config = dict(
    method='mae',
    loss='mse',
    encoder_arch='vit',
    encoder_head_dim=32,
    encoder_fused_qkv=False,
    encoder_bias='all',
    encoder_qk_norm=False,
    encoder_layers=8,
    encoder_positions='learned',
    init='kaiming_normal',
    lr=0.0064,
    lr_schedule='wsd_sqrt',
    decay_fraction=0.2,
    adamw_weight_decay_other_params=0.05,
)
Rows from block 3 of the encoder, named by matrix and row number. Rows with one number belong to one neuron. Each number is 200 + 40 x the weight over its row's rms, rounded and kept within 0 to 999. All counts start at 0. After the name is the row's rms in percent of the matrix's.
# fc1: MLP up (encoder.blocks.3.mlp.fc1.weight, 1024x256), inputs 86-171
# fc2: MLP down (encoder.blocks.3.mlp.fc2.weight, 256x1024, transposed), outputs 86-171
fc1.231,107,192,187,260,241,213,136,156,130,178,204,218,182,216,271,162,234,253,296,196,215,193,218,174,282,169,148,190,257,231,109,163,208,188,249,252,223,173,264,208,229,250,207,156,221,207,215,141,227,223,130,204,191,212,241,234,169,261,236,176,172,212,250,201,199,246,228,138,150,126,143,215,99,234,170,244,166,254,219,232,198,202,228,205,215,261,223
fc2.231,077,204,193,152,142,113,260,238,121,205,274,160,209,207,174,248,264,175,212,191,241,247,208,163,211,180,197,169,172,239,168,141,204,204,195,151,256,237,176,137,200,214,242,239,135,160,280,195,202,163,267,205,238,221,231,191,166,126,196,205,172,238,260,269,191,197,172,198,180,263,172,208,198,200,194,171,248,205,168,125,261,208,182,276,206,163,207
fc1.232,101,209,243,163,128,226,263,164,169,219,187,203,170,191,268,213,162,249,217,226,219,247,239,207,190,191,180,193,164,240,232,221,122,221,239,234,221,165,223,254,198,170,269,159,190,217,224,218,186,246,180,201,175,226,198,153,238,167,113,135,147,222,187,243,232,160,203,198,255,256,178,129,257,222,125,148,231,256,214,241,220,242,230,189,260,207,185
fc2.232,092,140,153,172,204,144,153,132,201,230,150,232,178,224,226,236,189,250,182,246,235,196,257,230,220,233,223,281,139,174,218,259,226,216,137,197,209,243,215,182,182,242,177,107,203,162,211,244,142,220,248,202,232,247,170,213,185,192,234,216,185,180,211,175,151,121,155,195,269,196,239,145,209,224,201,97,228,215,275,218,222,170,176,228,163,209,278
fc1.233,096,205,210,255,261,210,219,175,184,242,198,91,192,278,169,225,197,185,232,180,197,155,199,219,194,166,235,146,162,231,203,186,111,158,137,226,207,165,175,174,201,197,194,122,183,188,160,233,182,128,150,218,305,158,210,129,117,289,231,193,193,222,186,126,208,163,243,167,267,231,175,205,267,185,142,243,218,243,243,279,165,193,162,254,230,242,241
fc2.233,106,207,194,192,238,215,249,239,145,143,231,248,148,211,181,160,255,213,141,212,162,191,136,242,207,177,97,174,145,215,119,289,181,195,129,193,217,178,195,189,169,206,185,186,166,200,157,219,251,228,194,186,223,238,155,259,156,186,174,192,209,176,174,225,80,161,154,187,259,233,216,270,107,242,199,216,193,204,154,104,194,137,203,212,145,216,194
fc1.234,091,258,193,164,163,228,199,151,231,205,102,244,171,177,201,241,201,159,231,228,211,244,279,209,219,209,161,156,266,254,215,197,243,175,214,214,191,152,153,250,168,170,195,155,232,152,162,192,175,206,219,168,252,256,176,172,276,224,253,177,241,204,172,155,294,228,257,232,217,154,172,196,204,222,179,137,193,207,210,213,205,256,248,158,192,212,214
fc2.234,093,164,140,226,174,229,174,150,179,235,217,225,156,241,219,203,241,217,169,177,189,69,237,284,156,239,218,157,181,197,207,153,204,197,185,250,245,265,205,234,242,252,182,207,143,147,189,100,249,175,206,143,214,200,196,225,251,183,216,163,222,225,205,201,219,164,139,123,205,189,202,224,150,163,238,156,229,220,257,254,250,189,237,281,211,151,228
fc1.235,104,167,160,261,124,184,162,216,204,135,138,212,157,265,161,231,215,143,202,213,186,166,216,228,125,247,195,209,197,197,179,185,196,253,195,205,159,240,225,158,214,208,176,148,222,180,195,180,244,197,154,221,238,250,213,212,136,194,251,138,172,229,205,174,246,246,132,144,167,191,240,217,192,231,101,129,233,169,221,264,202,100,233,214,161,154,215
fc2.235,081,222,239,190,70,196,248,218,274,188,189,154,239,205,205,185,196,160,180,167,139,177,104,228,263,173,222,186,169,173,233,151,212,228,175,184,219,235,190,148,209,247,216,174,157,144,266,202,198,157,266,158,246,215,187,208,98,136,221,193,229,236,217,224,194,208,261,186,235,245,204,204,148,180,247,222,206,181,202,212,193,235,133,113,200,199,255
fc1.236,097,217,189,166,229,188,187,239,219,175,220,271,197,171,160,169,266,163,205,241,230,160,116,193,106,162,156,205,181,226,205,188,151,156,258,222,224,232,227,178,217,276,206,165,165,187,183,170,206,192,203,226,200,234,164,205,246,171,232,241,117,276,203,281,169,317,262,192,172,248,120,193,221,216,180,209,212,172,145,184,256,165,198,190,283,205,212
fc2.236,108,147,211,157,224,214,214,234,151,163,182,140,262,212,173,246,150,170,163,185,178,232,229,158,225,121,249,307,165,236,307,220,248,209,145,149,260,195,214,204,148,202,227,223,226,187,213,208,215,140,224,154,137,187,218,229,229,131,263,174,211,130,200,107,219,189,194,199,156,116,211,219,200,223,248,222,236,279,181,301,186,146,183,125,219,227,198
fc1.237,091,171,212,159,268,213,225,239,252,211,176,146,96,182,205,213,144,164,160,242,200,177,212,221,182,155,215,192,147,222,194,207,177,316,243,220,200,186,224,156,211,288,197,184,203,230,176,219,204,279,208,160,115,170,166,242,180,177,254,178,137,170,213,172,249,247,143,145,247,182,186,212,235,130,164,161,166,197,150,276,204,270,238,262,250,136,163
fc2.237,114,207,208,162,229,198,142,236,189,223,164,236,192,242,244,229,202,195,196,210,170,238,209,161,198,270,239,244,232,215,229,174,322,184,147,236,221,123,184,210,247,160,205,206,170,162,147,170,166,188,182,239,227,232,191,206,198,280,176,221,198,195,239,173,122,175,161,247,223,217,148,184,235,259,238,264,177,170,201,218,243,171,237,146,163,241,143
fc1.238,095,202,229,147,235,213,174,217,293,174,194,155,226,218,178,221,246,199,139,197,269,181,263,212,181,269,232,185,169,155,248,152,174,167,178,159,204,178,154,190,213,204,112,200,229,190,145,215,146,210,280,225,225,264,137,273,174,107,216,228,229,141,205,101,193,267,250,154,181,264,188,141,170,260,225,224,281,184,143,205,259,85,174,212,148,121,198
fc2.238,099,171,128,165,207,236,196,201,170,203,183,147,211,216,191,184,91,211,201,162,174,192,209,248,238,217,293,256,311,118,171,312,203,202,175,270,202,207,235,196,207,220,155,185,197,274,232,220,301,209,201,131,156,148,178,244,265,173,218,125,182,178,254,203,278,181,167,267,186,204,233,163,208,146,186,126,159,228,203,175,172,202,139,268,178,179,224
fc1.239,095,217,208,201,167,216,169,197,199,191,115,211,235,173,165,234,237,209,146,211,191,196,244,263,200,122,194,170,241,197,223,172,211,168,160,238,183,234,233,127,201,208,234,178,191,218,235,265,152,197,169,241,255,102,116,151,213,190,165,173,202,146,204,177,115,217,174,235,203,243,87,134,198,204,242,273,150,231,195,242,231,154,92,144,174,273,188
fc2.239,102,208,156,204,205,171,186,178,210,258,216,213,241,157,189,237,238,240,205,228,188,197,204,160,155,250,194,162,240,260,224,185,319,153,201,220,156,233,135,193,222,235,194,216,139,235,234,153,220,175,232,202,161,254,170,187,141,157,192,183,230,201,235,206,156,296,106,248,169,145,310,131,159,150,94,222,175,143,196,196,258,224,211,166,190,194,174
fc1.240,093,171,162,169,179,101,214,209,299,184,153,173,171,207,216,102,139,199,293,198,127,240,231,272,293,242,295,192,195,143,207,225,168,255,180,138,193,125,196,151,188,208,184,198,284,217,206,293,172,192,198,281,176,189,194,221,191,255,212,217,262,218,244,174,205,179,127,185,226,211,175,194,240,145,219,155,225,266,213,259,205,168,253,154,192,195,203
fc2.240,091,224,215,199,167,241,213,268,289,148,198,203,120,218,217,234,163,281,164,141,300,132,170,188,117,218,169,207,215,226,198,183,197,197,133,258,153,135,155,229,159,228,147,122,142,177,212,147,181,197,181,179,189,188,184,254,158,218,169,204,216,106,247,250,232,187,251,139,191,187,164,190,158,212,178,219,173,230,182,143,242,169,150,244,193,90,234
fc1.241,101,197,260,215,184,239,212,160,209,220,259,234,236,209,194,172,168,120,199,111,266,194,196,227,203,214,183,211,249,161,165,216,111,176,159,215,231,227,174,127,230,182,233,201,220,187,132,248,203,180,220,230,151,195,176,224,166,113,190,198,128,158,185,186,174,181,166,159,293,167,228,185,206,194,241,241,214,168,212,226,216,272,298,195,178,248,249
fc2.241,104,203,138,170,171,201,156,201,178,168,251,278,151,231,163,238,178,189,160,243,201,271,155,171,216,215,213,180,149,185,184,171,189,191,220,219,189,187,255,227,153,205,215,175,206,153,272,165,217,219,234,209,195,193,227,182,174,300,158,211,185,187,214,211,176,157,124,171,236,189,162,152,154,173,252,243,199,128,215,235,266,173,204,230,147,215,181
fc1.242,097,222,136,187,177,172,166,120,231,222,187,213,185,249,195,228,160,215,224,212,208,225,207,223,184,248,205,93,189,192,231,176,283,177,185,195,215,229,201,163,204,201,131,188,171,208,251,238,256,223,153,154,163,131,275,249,241,204,240,183,125,198,210,158,246,288,263,212,193,188,219,258,229,295,197,208,219,161,165,235,176,172,143,210,280,243,127
fc2.242,095,246,138,230,137,274,213,180,196,158,227,183,105,193,236,126,223,196,193,214,224,237,306,237,225,194,191,215,237,196,242,166,149,216,180,194,208,164,165,279,207,197,143,214,185,210,156,208,267,214,194,194,218,186,231,206,167,183,185,116,203,257,193,187,241,149,168,191,273,161,169,167,214,206,146,172,235,115,228,195,257,245,204,251,166,166,160
fc1.243,136,173,266,237,155,195,215,212,203,287,211,241,213,151,145,209,201,236,189,183,189,219,182,165,247,264,250,252,265,191,194,240,214,184,146,132,270,250,124,273,164,143,228,162,247,241,252,185,175,188,171,185,196,173,90,246,174,236,221,216,195,159,171,201,142,196,267,209,205,250,204,210,206,196,177,208,255,310,191,173,217,198,168,243,186,177,162
fc2.243,147,102,143,187,222,232,118,221,180,190,247,173,238,193,205,233,172,176,284,206,227,259,156,227,119,251,239,236,208,208,191,223,208,215,223,277,217,208,149,186,250,179,266,172,166,162,189,179,259,239,223,117,165,242,191,202,200,220,202,143,145,215,229,179,147,175,280,194,250,264,268,240,188,243,242,258,203,144,135,217,234,251,158,192,220,137,196
fc1.244,113,205,143,180,209,122,165,193,134,224,199,287,174,218,214,187,202,198,190,264,251,161,214,267,243,232,146,205,238,219,264,136,273,219,201,215,219,189,161,282,232,212,226,205,189,160,260,244,203,162,238,214,209,159,201,146,155,184,272,144,217,152,202,138,141,206,137,122,182,248,203,131,239,225,227,193,154,125,196,262,171,229,140,278,210,147,229
fc2.244,107,208,195,194,151,195,237,192,148,192,183,172,113,236,150,165,255,134,247,204,196,215,221,199,266,207,233,217,199,133,169,195,259,179,190,160,232,258,263,217,177,166,221,205,148,162,170,145,256,182,150,160,251,191,181,195,210,184,229,149,145,221,174,165,216,200,138,170,225,199,185,209,260,181,227,236,137,165,191,184,221,189,208,212,181,186,273
fc1.245,105,205,177,220,160,227,154,138,250,192,226,85,240,158,171,180,213,182,210,164,265,192,213,144,260,193,205,198,194,197,112,213,193,203,225,182,226,207,212,217,233,193,217,221,217,133,205,264,246,200,147,158,286,169,203,202,226,234,228,219,188,130,206,261,161,129,243,192,257,197,221,163,181,211,214,168,213,159,197,223,196,234,251,229,211,202,228
fc2.245,110,222,244,306,170,159,174,182,243,156,268,225,223,267,211,202,227,246,201,202,257,240,208,163,193,244,163,242,145,189,166,238,228,208,180,193,203,159,168,204,235,154,297,170,218,161,225,211,153,161,294,223,176,255,259,171,188,160,217,231,234,153,190,213,121,222,235,217,136,162,244,178,233,345,224,234,109,275,217,205,217,186,210,189,135,183,246
fc1.246,084,198,231,185,157,259,179,178,239,117,168,282,259,236,209,183,108,214,194,183,151,189,268,183,218,158,244,250,194,233,233,155,115,167,221,192,240,191,154,193,231,240,199,230,236,139,198,166,180,177,198,190,132,212,246,238,228,134,159,212,165,194,230,172,155,285,226,133,226,182,183,245,233,211,208,180,166,171,197,143,224,206,145,241,171,126,229
fc2.246,094,218,205,218,250,153,235,239,225,240,275,224,96,171,191,227,228,162,214,166,210,201,232,177,170,201,152,216,229,160,141,205,239,211,213,193,175,235,214,184,197,301,259,161,133,183,201,226,230,275,197,215,237,190,220,262,227,268,192,285,236,211,157,231,221,135,164,226,231,212,191,233,170,167,199,251,141,289,153,197,159,202,174,171,262,258,233
fc1.247,115,191,197,193,221,193,143,157,246,231,215,186,256,217,242,218,215,191,264,193,151,192,154,271,183,163,182,266,188,238,184,264,152,242,116,202,246,201,217,184,183,172,225,150,219,204,220,210,155,145,185,108,210,193,200,225,216,219,203,195,224,261,198,169,223,209,258,226,225,197,214,223,179,227,203,164,239,190,235,138,128,190,158,218,260,188,179
fc2.247,169,184,233,225,244,136,185,260,186,206,265,232,182,234,210,223,155,141,164,245,235,194,199,177,173,203,244,217,183,168,134,207,183,170,219,272,146,181,233,200,225,218,249,156,205,124,179,225,224,237,249,194,192,232,239,234,215,238,189,254,217,204,206,220,140,222,162,194,278,228,163,127,316,187,206,217,219,156,178,217,142,208,202,210,73,252,213
fc1.248,093,143,222,152,199,230,220,236,215,251,151,266,183,224,195,166,227,178,196,172,213,148,263,217,112,221,187,285,211,241,211,195,221,266,183,159,215,208,202,197,209,180,128,246,184,204,173,165,177,208,208,293,267,161,175,205,117,147,188,165,185,143,214,228,208,275,201,187,187,202,252,183,152,228,137,228,259,215,166,191,235,177,198,234,199,191,207
fc2.248,151,198,235,252,135,190,180,183,105,193,239,255,156,186,142,185,164,211,218,195,206,184,222,117,257,140,289,127,197,153,170,190,216,199,221,244,202,230,237,170,219,208,283,228,163,125,229,207,263,180,230,203,169,176,206,192,262,184,220,201,194,209,202,267,169,172,170,192,214,252,193,135,263,104,242,218,197,236,231,182,206,160,212,199,110,235,231
fc1.249,122,198,193,189,232,156,196,233,156,140,163,281,259,198,180,279,96,182,213,136,204,168,171,229,171,197,158,239,246,237,212,280,251,241,252,201,155,181,178,168,269,238,215,203,172,214,220,189,234,199,210,210,247,211,158,196,146,182,240,228,211,248,204,274,141,169,194,176,207,191,163,196,218,224,187,242,212,191,128,249,190,180,208,196,218,220,201
fc2.249,122,236,219,194,190,168,146,222,215,103,238,272,157,122,174,144,215,189,174,167,146,144,206,146,182,182,233,172,259,246,155,184,205,181,240,222,254,210,159,215,185,248,178,153,207,257,204,180,305,228,250,164,87,275,138,250,230,218,240,253,174,187,282,246,187,194,212,237,231,227,255,170,182,283,150,143,269,130,163,246,225,156,240,232,189,210,221
fc1.250,096,155,158,171,165,171,216,224,140,161,246,192,213,205,227,147,246,240,242,214,144,282,214,199,258,185,208,187,173,186,262,163,255,117,141,177,198,166,176,248,241,177,206,210,202,222,197,173,206,155,227,242,222,192,119,173,176,196,224,219,202,299,233,121,219,276,195,139,103,197,189,190,200,229,160,194,191,174,230,177,199,209,256,157,115,219,217
fc2.250,086,227,201,206,216,230,161,229,209,167,194,285,223,197,163,172,117,180,179,213,173,179,212,196,205,228,172,184,286,218,93,170,256,277,176,240,182,130,199,138,204,176,194,196,207,185,235,212,143,266,246,247,163,230,165,262,225,217,174,221,239,194,263,187,202,168,179,201,280,198,195,138,202,227,214,194,252,161,139,235,124,187,257,201,170,135,227
fc1.251,107,237,301,152,223,244,147,229,153,252,204,168,213,242,240,230,136,200,260,152,187,190,165,221,209,176,160,169,224,244,220,197,221,164,199,165,207,146,166,215,151,212,203,193,274,225,259,221,175,182,220,152,201,143,241,177,175,231,190,161,184,243,198,218,182,237,204,242,252,228,221,223,155,176,181,219,136,194,248,149,161,247,218,174,264,228,258
fc2.251,131,191,204,211,154,223,142,205,133,191,248,232,205,232,156,173,190,245,248,183,213,205,216,249,231,164,209,221,240,191,194,232,223,130,170,189,202,136,269,151,91,208,208,189,199,197,209,220,233,241,256,221,232,143,200,230,207,179,241,196,109,234,204,169,215,197,102,183,190,235,231,172,286,259,172,238,186,164,148,275,278,152,219,341,177,146,164
fc1.252,088,146,237,155,204,184,186,223,240,165,187,165,217,174,199,242,193,125,215,235,253,202,164,230,211,246,143,186,223,154,116,186,258,222,121,192,213,205,198,144,145,170,137,199,292,228,193,211,188,145,230,253,200,229,179,246,147,173,186,228,276,221,165,243,208,218,167,165,171,132,246,204,211,152,251,179,259,151,193,267,199,152,206,239,259,157,213
fc2.252,080,226,214,237,232,182,254,218,179,219,230,256,249,271,167,223,269,149,198,272,188,172,221,203,201,132,195,222,158,249,217,182,225,209,264,149,250,236,183,220,206,182,229,170,119,297,161,215,242,231,175,158,224,135,229,135,233,258,199,151,189,213,177,259,186,197,235,251,155,245,183,238,239,244,143,241,184,252,187,178,186,200,179,167,176,257,213
fc1.253,097,211,231,218,257,223,119,185,177,148,202,217,224,226,180,234,186,205,186,238,174,222,240,254,242,214,156,245,180,222,226,209,223,189,239,173,174,186,197,209,216,234,147,185,129,245,87,190,173,249,246,183,158,131,197,177,146,174,188,188,164,235,149,226,144,194,205,247,193,155,194,152,140,140,185,187,254,237,309,262,198,130,173,248,197,219,231
fc2.253,090,288,164,149,207,173,227,184,163,184,89,248,148,168,191,169,222,229,203,241,215,168,219,247,178,307,225,184,181,207,159,158,230,232,129,189,205,172,196,143,243,171,184,176,156,161,322,224,219,243,151,202,225,290,186,180,237,148,194,195,201,175,224,158,260,158,191,34,181,200,190,232,270,211,210,152,195,215,135,167,170,266,256,173,164,220,223
fc1.254,098,243,189,205,178,187,159,152,218,207,209,162,179,216,175,196,233,226,179,194,137,207,266,209,155,154,144,177,157,230,228,174,176,149,188,225,214,243,294,189,178,147,168,132,232,271,212,237,148,223,267,167,203,203,209,219,191,191,216,176,155,156,219,270,198,215,191,210,185,267,266,260,218,146,169,206,169,246,145,180,178,174,126,178,201,190,236
fc2.254,114,189,212,206,152,177,209,203,130,225,155,259,231,194,245,197,269,204,224,184,122,224,237,197,251,230,131,182,225,195,183,291,207,194,192,209,175,116,186,243,213,142,238,126,197,222,117,176,257,195,186,139,239,202,169,155,272,205,272,238,137,105,224,176,223,194,171,197,254,288,225,177,163,214,223,157,284,227,245,134,213,202,249,260,231,185,151
fc1.255,082,201,108,175,142,164,169,235,192,159,181,207,105,208,197,185,187,193,260,241,150,146,221,253,169,203,160,144,207,250,208,152,188,208,209,191,141,230,235,216,243,212,161,138,185,185,192,217,207,133,199,284,231,231,87,227,246,185,219,203,163,220,235,220,188,223,196,249,210,229,221,161,137,274,200,163,244,211,119,204,241,259,238,211,244,184,222
fc2.255,093,181,183,284,256,212,276,157,189,203,217,184,251,160,202,192,244,220,139,251,218,186,231,262,179,119,206,187,246,266,209,128,160,157,179,259,268,240,243,185,160,207,246,189,216,187,150,190,227,238,171,148,254,187,278,253,196,124,200,244,181,147,202,220,213,223,182,159,241,206,243,169,318,137,200,212,182,239,198,121,205,142,204,208,206,258,176
fc1.256,094,303,196,240,167,148,205,158,207,232,257,264,93,199,219,244,190,168,186,170,196,199,192,157,211,170,154,239,259,142,155,193,214,244,163,194,182,196,159,238,212,175,187,250,197,173,170,108,203,171,127,205,297,219,251,186,221,164,146,239,217,175,271,239,208,152,241,235,226,259,218,179,166,169,147,218,290,258,151,230,244,195,275,221,181,200,178
fc2.256,085,287,173,191,177,161,120,188,195,241,251,235,248,197,240,171,216,254,159,151,185,227,188,166,208,213,264,120,203,182,186,172,180,196,181,242,118,193,159,246,173,229,87,168,257,227,249,205,202,274,184,171,265,162,243,241,154,242,165,237,180,242,224,167,210,210,170,149,241,128,152,202,190,194,206,171,162,182,186,261,156,245,202,138,277,159,233
fc1.257,089,229,150,218,190,174,150,126,195,271,212,184,218,239,243,200,222,169,172,204,242,210,135,191,202,259,224,198,186,204,145,232,245,181,176,139,178,236,227,275,218,192,282,199,265,232,199,216,258,184,180,232,195,219,244,171,165,153,177,204,192,266,206,185,293,201,172,268,195,225,194,185,106,226,175,226,230,190,233,211,199,241,177,222,152,281,206
fc2.257,082,170,173,165,227,197,215,279,167,204,230,229,225,186,218,139,238,212,168,210,151,165,197,146,211,187,153,220,196,200,234,192,220,189,270,253,192,247,181,180,242,162,275,196,227,166,197,201,195,222,240,171,183,172,204,223,193,223,209,113,221,152,246,302,174,187,97,270,243,181,161,203,182,182,156,255,227,158,226,252,221,158,222,151,272,295,193
fc1.258,104,140,200,176,230,216,190,163,197,171,239,167,135,136,141,300,229,161,143,240,177,253,218,226,193,188,152,212,194,251,125,125,235,207,166,216,206,158,199,263,210,236,162,219,222,254,199,226,214,244,185,208,244,146,167,217,282,221,145,216,217,199,200,179,187,212,176,216,273,138,199,191,226,173,135,221,169,191,234,230,182,307,208,215,170,214,202
fc2.258,104,204,234,137,196,166,225,133,230,186,152,181,274,158,220,177,238,198,209,203,166,213,227,253,167,235,216,150,223,239,228,224,161,181,291,269,249,144,160,232,224,220,240,233,134,259,179,327,155,177,169,197,186,220,202,217,177,202,182,194,166,241,215,170,196,225,177,251,189,151,142,211,190,188,169,205,272,205,186,168,228,162,218,136,176,225,189
fc1.259,095,232,279,209,219,235,202,156,167,230,280,255,187,202,163,200,279,217,153,235,222,165,179,201,182,251,146,183,235,121,215,140,164,169,163,221,226,195,128,166,217,191,210,232,216,160,169,229,298,167,173,171,208,230,232,211,212,180,137,212,182,151,263,232,199,171,252,225,173,147,270,193,190,222,186,158,239,311,225,148,243,194,224,281,270,176,182
fc2.259,072,181,143,282,206,164,240,237,209,158,215,172,228,194,189,197,101,228,188,214,250,232,262,186,153,195,296,221,197,246,248,178,261,185,145,243,275,188,280,183,230,262,190,259,212,153,168,161,164,214,179,178,225,173,275,142,209,216,202,191,240,235,144,227,190,231,176,151,217,174,256,168,294,188,245,245,249,182,257,258,237,178,212,169,95,152,179
fc1.260,096,168,154,240,225,158,204,106,230,264,165,149,160,293,260,217,217,223,204,176,209,240,154,234,191,192,122,148,172,209,231,98,237,173,201,216,259,186,271,198,217,288,214,147,223,186,233,231,212,200,205,181,164,257,198,156,185,211,172,192,180,233,208,184,243,236,238,204,240,150,187,106,252,191,201,188,242,162,141,201,196,163,190,165,192,129,184
fc2.260,056,199,235,167,192,217,164,229,207,198,222,161,210,219,184,221,229,100,271,260,217,204,175,248,230,140,206,253,154,245,216,207,218,168,175,291,210,152,149,204,241,159,200,260,172,186,207,194,164,177,206,254,166,169,200,230,233,224,141,230,185,268,192,181,97,167,164,248,220,177,231,216,207,295,240,207,197,130,107,169,203,227,215,282,203,211,280
fc1.261,108,188,241,219,191,205,200,212,192,201,150,216,170,158,221,207,161,185,193,237,221,277,207,213,106,127,219,155,160,281,231,155,257,126,185,186,243,211,214,183,200,146,226,162,150,297,213,238,212,210,176,148,208,220,185,189,208,141,141,177,207,221,168,160,232,182,139,184,236,213,169,152,229,242,202,181,279,243,243,172,200,195,175,203,355,169,213
fc2.261,109,205,268,160,237,127,168,206,220,265,186,225,206,215,211,232,135,263,183,206,180,227,147,194,188,226,180,192,248,218,249,296,204,195,265,213,199,158,203,139,174,223,195,179,187,231,217,226,212,187,256,233,194,175,144,229,161,173,179,201,215,190,186,160,170,212,151,150,181,144,209,133,207,202,238,161,257,202,253,137,223,153,201,206,249,231,255
fc1.262,098,179,230,150,242,224,202,161,255,253,157,170,188,172,187,231,215,126,81,223,255,169,206,203,185,176,173,169,150,242,165,199,207,243,212,228,190,203,246,220,218,215,161,154,233,219,217,213,154,141,200,198,224,143,209,208,235,267,120,215,109,201,200,232,222,188,142,174,267,240,196,182,165,189,224,181,223,261,181,238,204,184,150,282,149,238,190
fc2.262,102,165,212,201,257,241,244,211,173,224,197,255,219,223,245,230,176,233,224,140,151,147,234,188,164,253,155,203,273,203,244,234,221,225,192,171,209,198,156,163,225,210,164,219,171,193,199,231,248,107,158,165,242,231,141,214,186,224,194,190,248,181,220,198,253,186,223,109,170,201,186,288,270,228,177,140,204,202,178,162,258,201,244,163,263,195,208
fc1.263,099,188,255,159,221,265,206,159,228,152,185,177,227,198,172,253,106,185,220,131,184,188,164,224,221,170,191,211,204,210,173,216,183,172,229,172,165,193,139,173,208,227,114,165,209,151,272,193,217,164,205,263,178,187,241,183,250,264,239,247,213,245,200,150,219,207,212,222,170,229,217,227,153,195,174,232,199,168,161,174,176,234,235,201,130,233,229
fc2.263,097,156,194,218,153,172,209,230,203,225,234,251,172,134,173,199,151,254,188,204,266,178,202,182,172,183,126,185,242,145,218,194,182,126,182,205,258,240,301,181,204,232,229,186,172,234,201,165,216,186,190,208,158,220,249,170,227,205,149,187,156,140,144,270,135,252,185,205,166,199,179,243,197,259,257,295,145,202,211,178,161,201,167,163,258,218,240
fc1.264,093,142,213,126,184,262,220,164,221,241,186,258,270,222,215,248,129,181,121,194,206,154,156,202,169,158,173,199,195,221,179,180,244,258,181,185,158,136,211,220,181,258,253,191,143,224,176,220,198,209,194,219,174,191,219,238,186,232,283,169,160,183,164,188,128,241,245,264,252,240,125,203,241,232,154,202,159,151,218,225,167,180,166,177,238,219,197
fc2.264,086,235,203,280,221,211,180,216,162,209,195,139,172,267,232,195,204,199,209,213,214,210,277,172,235,223,161,248,309,128,154,233,179,169,221,243,190,93,134,223,255,242,174,278,237,208,171,143,209,187,174,133,264,235,195,218,269,204,216,248,155,161,254,166,234,191,174,238,206,255,179,195,240,172,210,247,253,195,308,219,104,168,208,184,129,165,170
fc1.265,091,204,197,200,270,221,165,237,154,190,289,306,166,176,145,272,243,156,152,248,157,196,270,248,172,274,147,226,191,156,220,141,237,138,181,236,135,211,222,242,236,199,217,167,153,187,155,263,160,228,192,185,131,131,134,193,179,194,201,236,186,214,219,262,244,131,251,212,262,203,200,198,245,178,210,269,273,144,160,163,218,199,171,231,123,266,255
fc2.265,093,214,195,257,164,237,177,201,226,157,156,171,157,162,230,215,187,184,230,175,186,218,168,206,190,238,205,215,215,166,132,269,199,149,191,159,178,201,181,195,114,172,164,219,199,198,176,95,256,148,206,113,205,118,184,236,193,184,262,217,151,205,253,200,221,203,133,189,172,159,203,247,199,194,188,227,157,184,210,215,228,231,176,222,189,163,210
fc1.266,080,183,271,177,157,210,179,158,149,214,182,206,188,225,180,220,256,262,184,198,167,211,199,277,259,177,199,200,227,297,236,120,272,228,207,203,158,227,257,109,181,221,293,189,259,245,255,143,209,226,204,184,181,189,220,183,166,214,226,236,218,183,255,193,209,204,190,151,144,214,187,162,214,257,202,132,96,65,168,201,175,221,266,173,254,161,173
fc2.266,050,168,179,185,202,159,213,135,186,184,187,197,203,194,189,209,208,250,199,243,169,257,224,148,240,257,213,241,240,157,199,206,75,264,215,228,158,165,179,122,166,176,213,177,167,154,197,219,200,184,217,147,153,133,252,191,196,240,215,232,206,215,211,143,157,196,183,106,255,186,196,246,258,151,135,141,203,221,287,213,196,241,160,235,169,149,128
fc1.267,101,189,176,132,140,253,191,165,208,225,132,262,193,149,203,221,258,199,195,156,238,252,259,232,169,183,168,261,200,193,195,191,179,225,146,157,117,201,224,214,178,165,170,213,139,237,159,260,240,227,222,245,178,176,225,209,184,152,157,212,161,250,134,159,181,218,206,154,181,228,92,240,177,174,193,214,93,117,84,238,213,283,173,162,188,227,182
fc2.267,080,193,181,206,181,192,217,207,185,193,286,244,134,164,180,206,195,269,298,178,235,225,203,257,253,187,239,171,193,222,165,187,252,178,196,202,278,217,245,169,195,201,200,200,164,211,188,239,257,207,221,134,221,188,213,195,212,157,215,212,201,218,192,179,150,183,180,116,155,176,215,221,139,129,236,248,146,227,146,176,165,187,158,232,149,256,245
fc1.268,116,229,215,165,193,203,189,181,205,207,265,213,202,166,234,216,167,103,104,158,149,235,186,165,127,193,230,159,150,269,147,187,114,175,190,104,275,169,235,175,218,251,294,210,234,184,200,196,189,227,251,177,169,183,163,262,253,119,191,237,148,184,232,163,192,201,230,209,239,283,210,237,214,232,264,208,229,149,240,232,141,201,284,222,203,181,216
fc2.268,142,187,253,146,204,192,151,136,198,226,206,185,195,232,271,155,192,203,207,233,253,161,190,219,254,191,138,168,172,169,231,285,230,113,190,211,211,156,173,204,225,244,255,190,210,174,169,221,226,208,301,155,227,222,192,174,163,151,84,218,154,212,210,158,128,162,168,172,231,169,225,185,171,153,179,188,231,261,205,168,231,180,182,222,205,263,176
fc1.269,094,122,173,234,233,209,169,276,217,188,230,170,281,201,205,205,200,147,237,203,203,230,219,203,166,189,189,160,224,152,227,177,114,198,175,198,211,132,197,186,113,234,171,227,212,211,193,189,185,248,168,141,173,179,224,215,237,161,181,184,236,168,206,152,285,252,196,129,255,209,218,214,187,229,230,272,236,255,154,195,232,145,235,156,133,190,207
fc2.269,099,215,231,138,136,158,197,159,183,230,139,184,239,183,240,185,174,228,198,197,196,174,211,153,188,247,273,240,206,153,171,228,291,186,176,214,165,229,145,185,212,137,148,194,266,141,222,156,263,212,178,179,174,166,203,168,173,219,145,223,201,195,197,276,120,285,121,226,164,210,157,115,205,150,186,219,241,214,236,251,192,225,162,276,241,216,221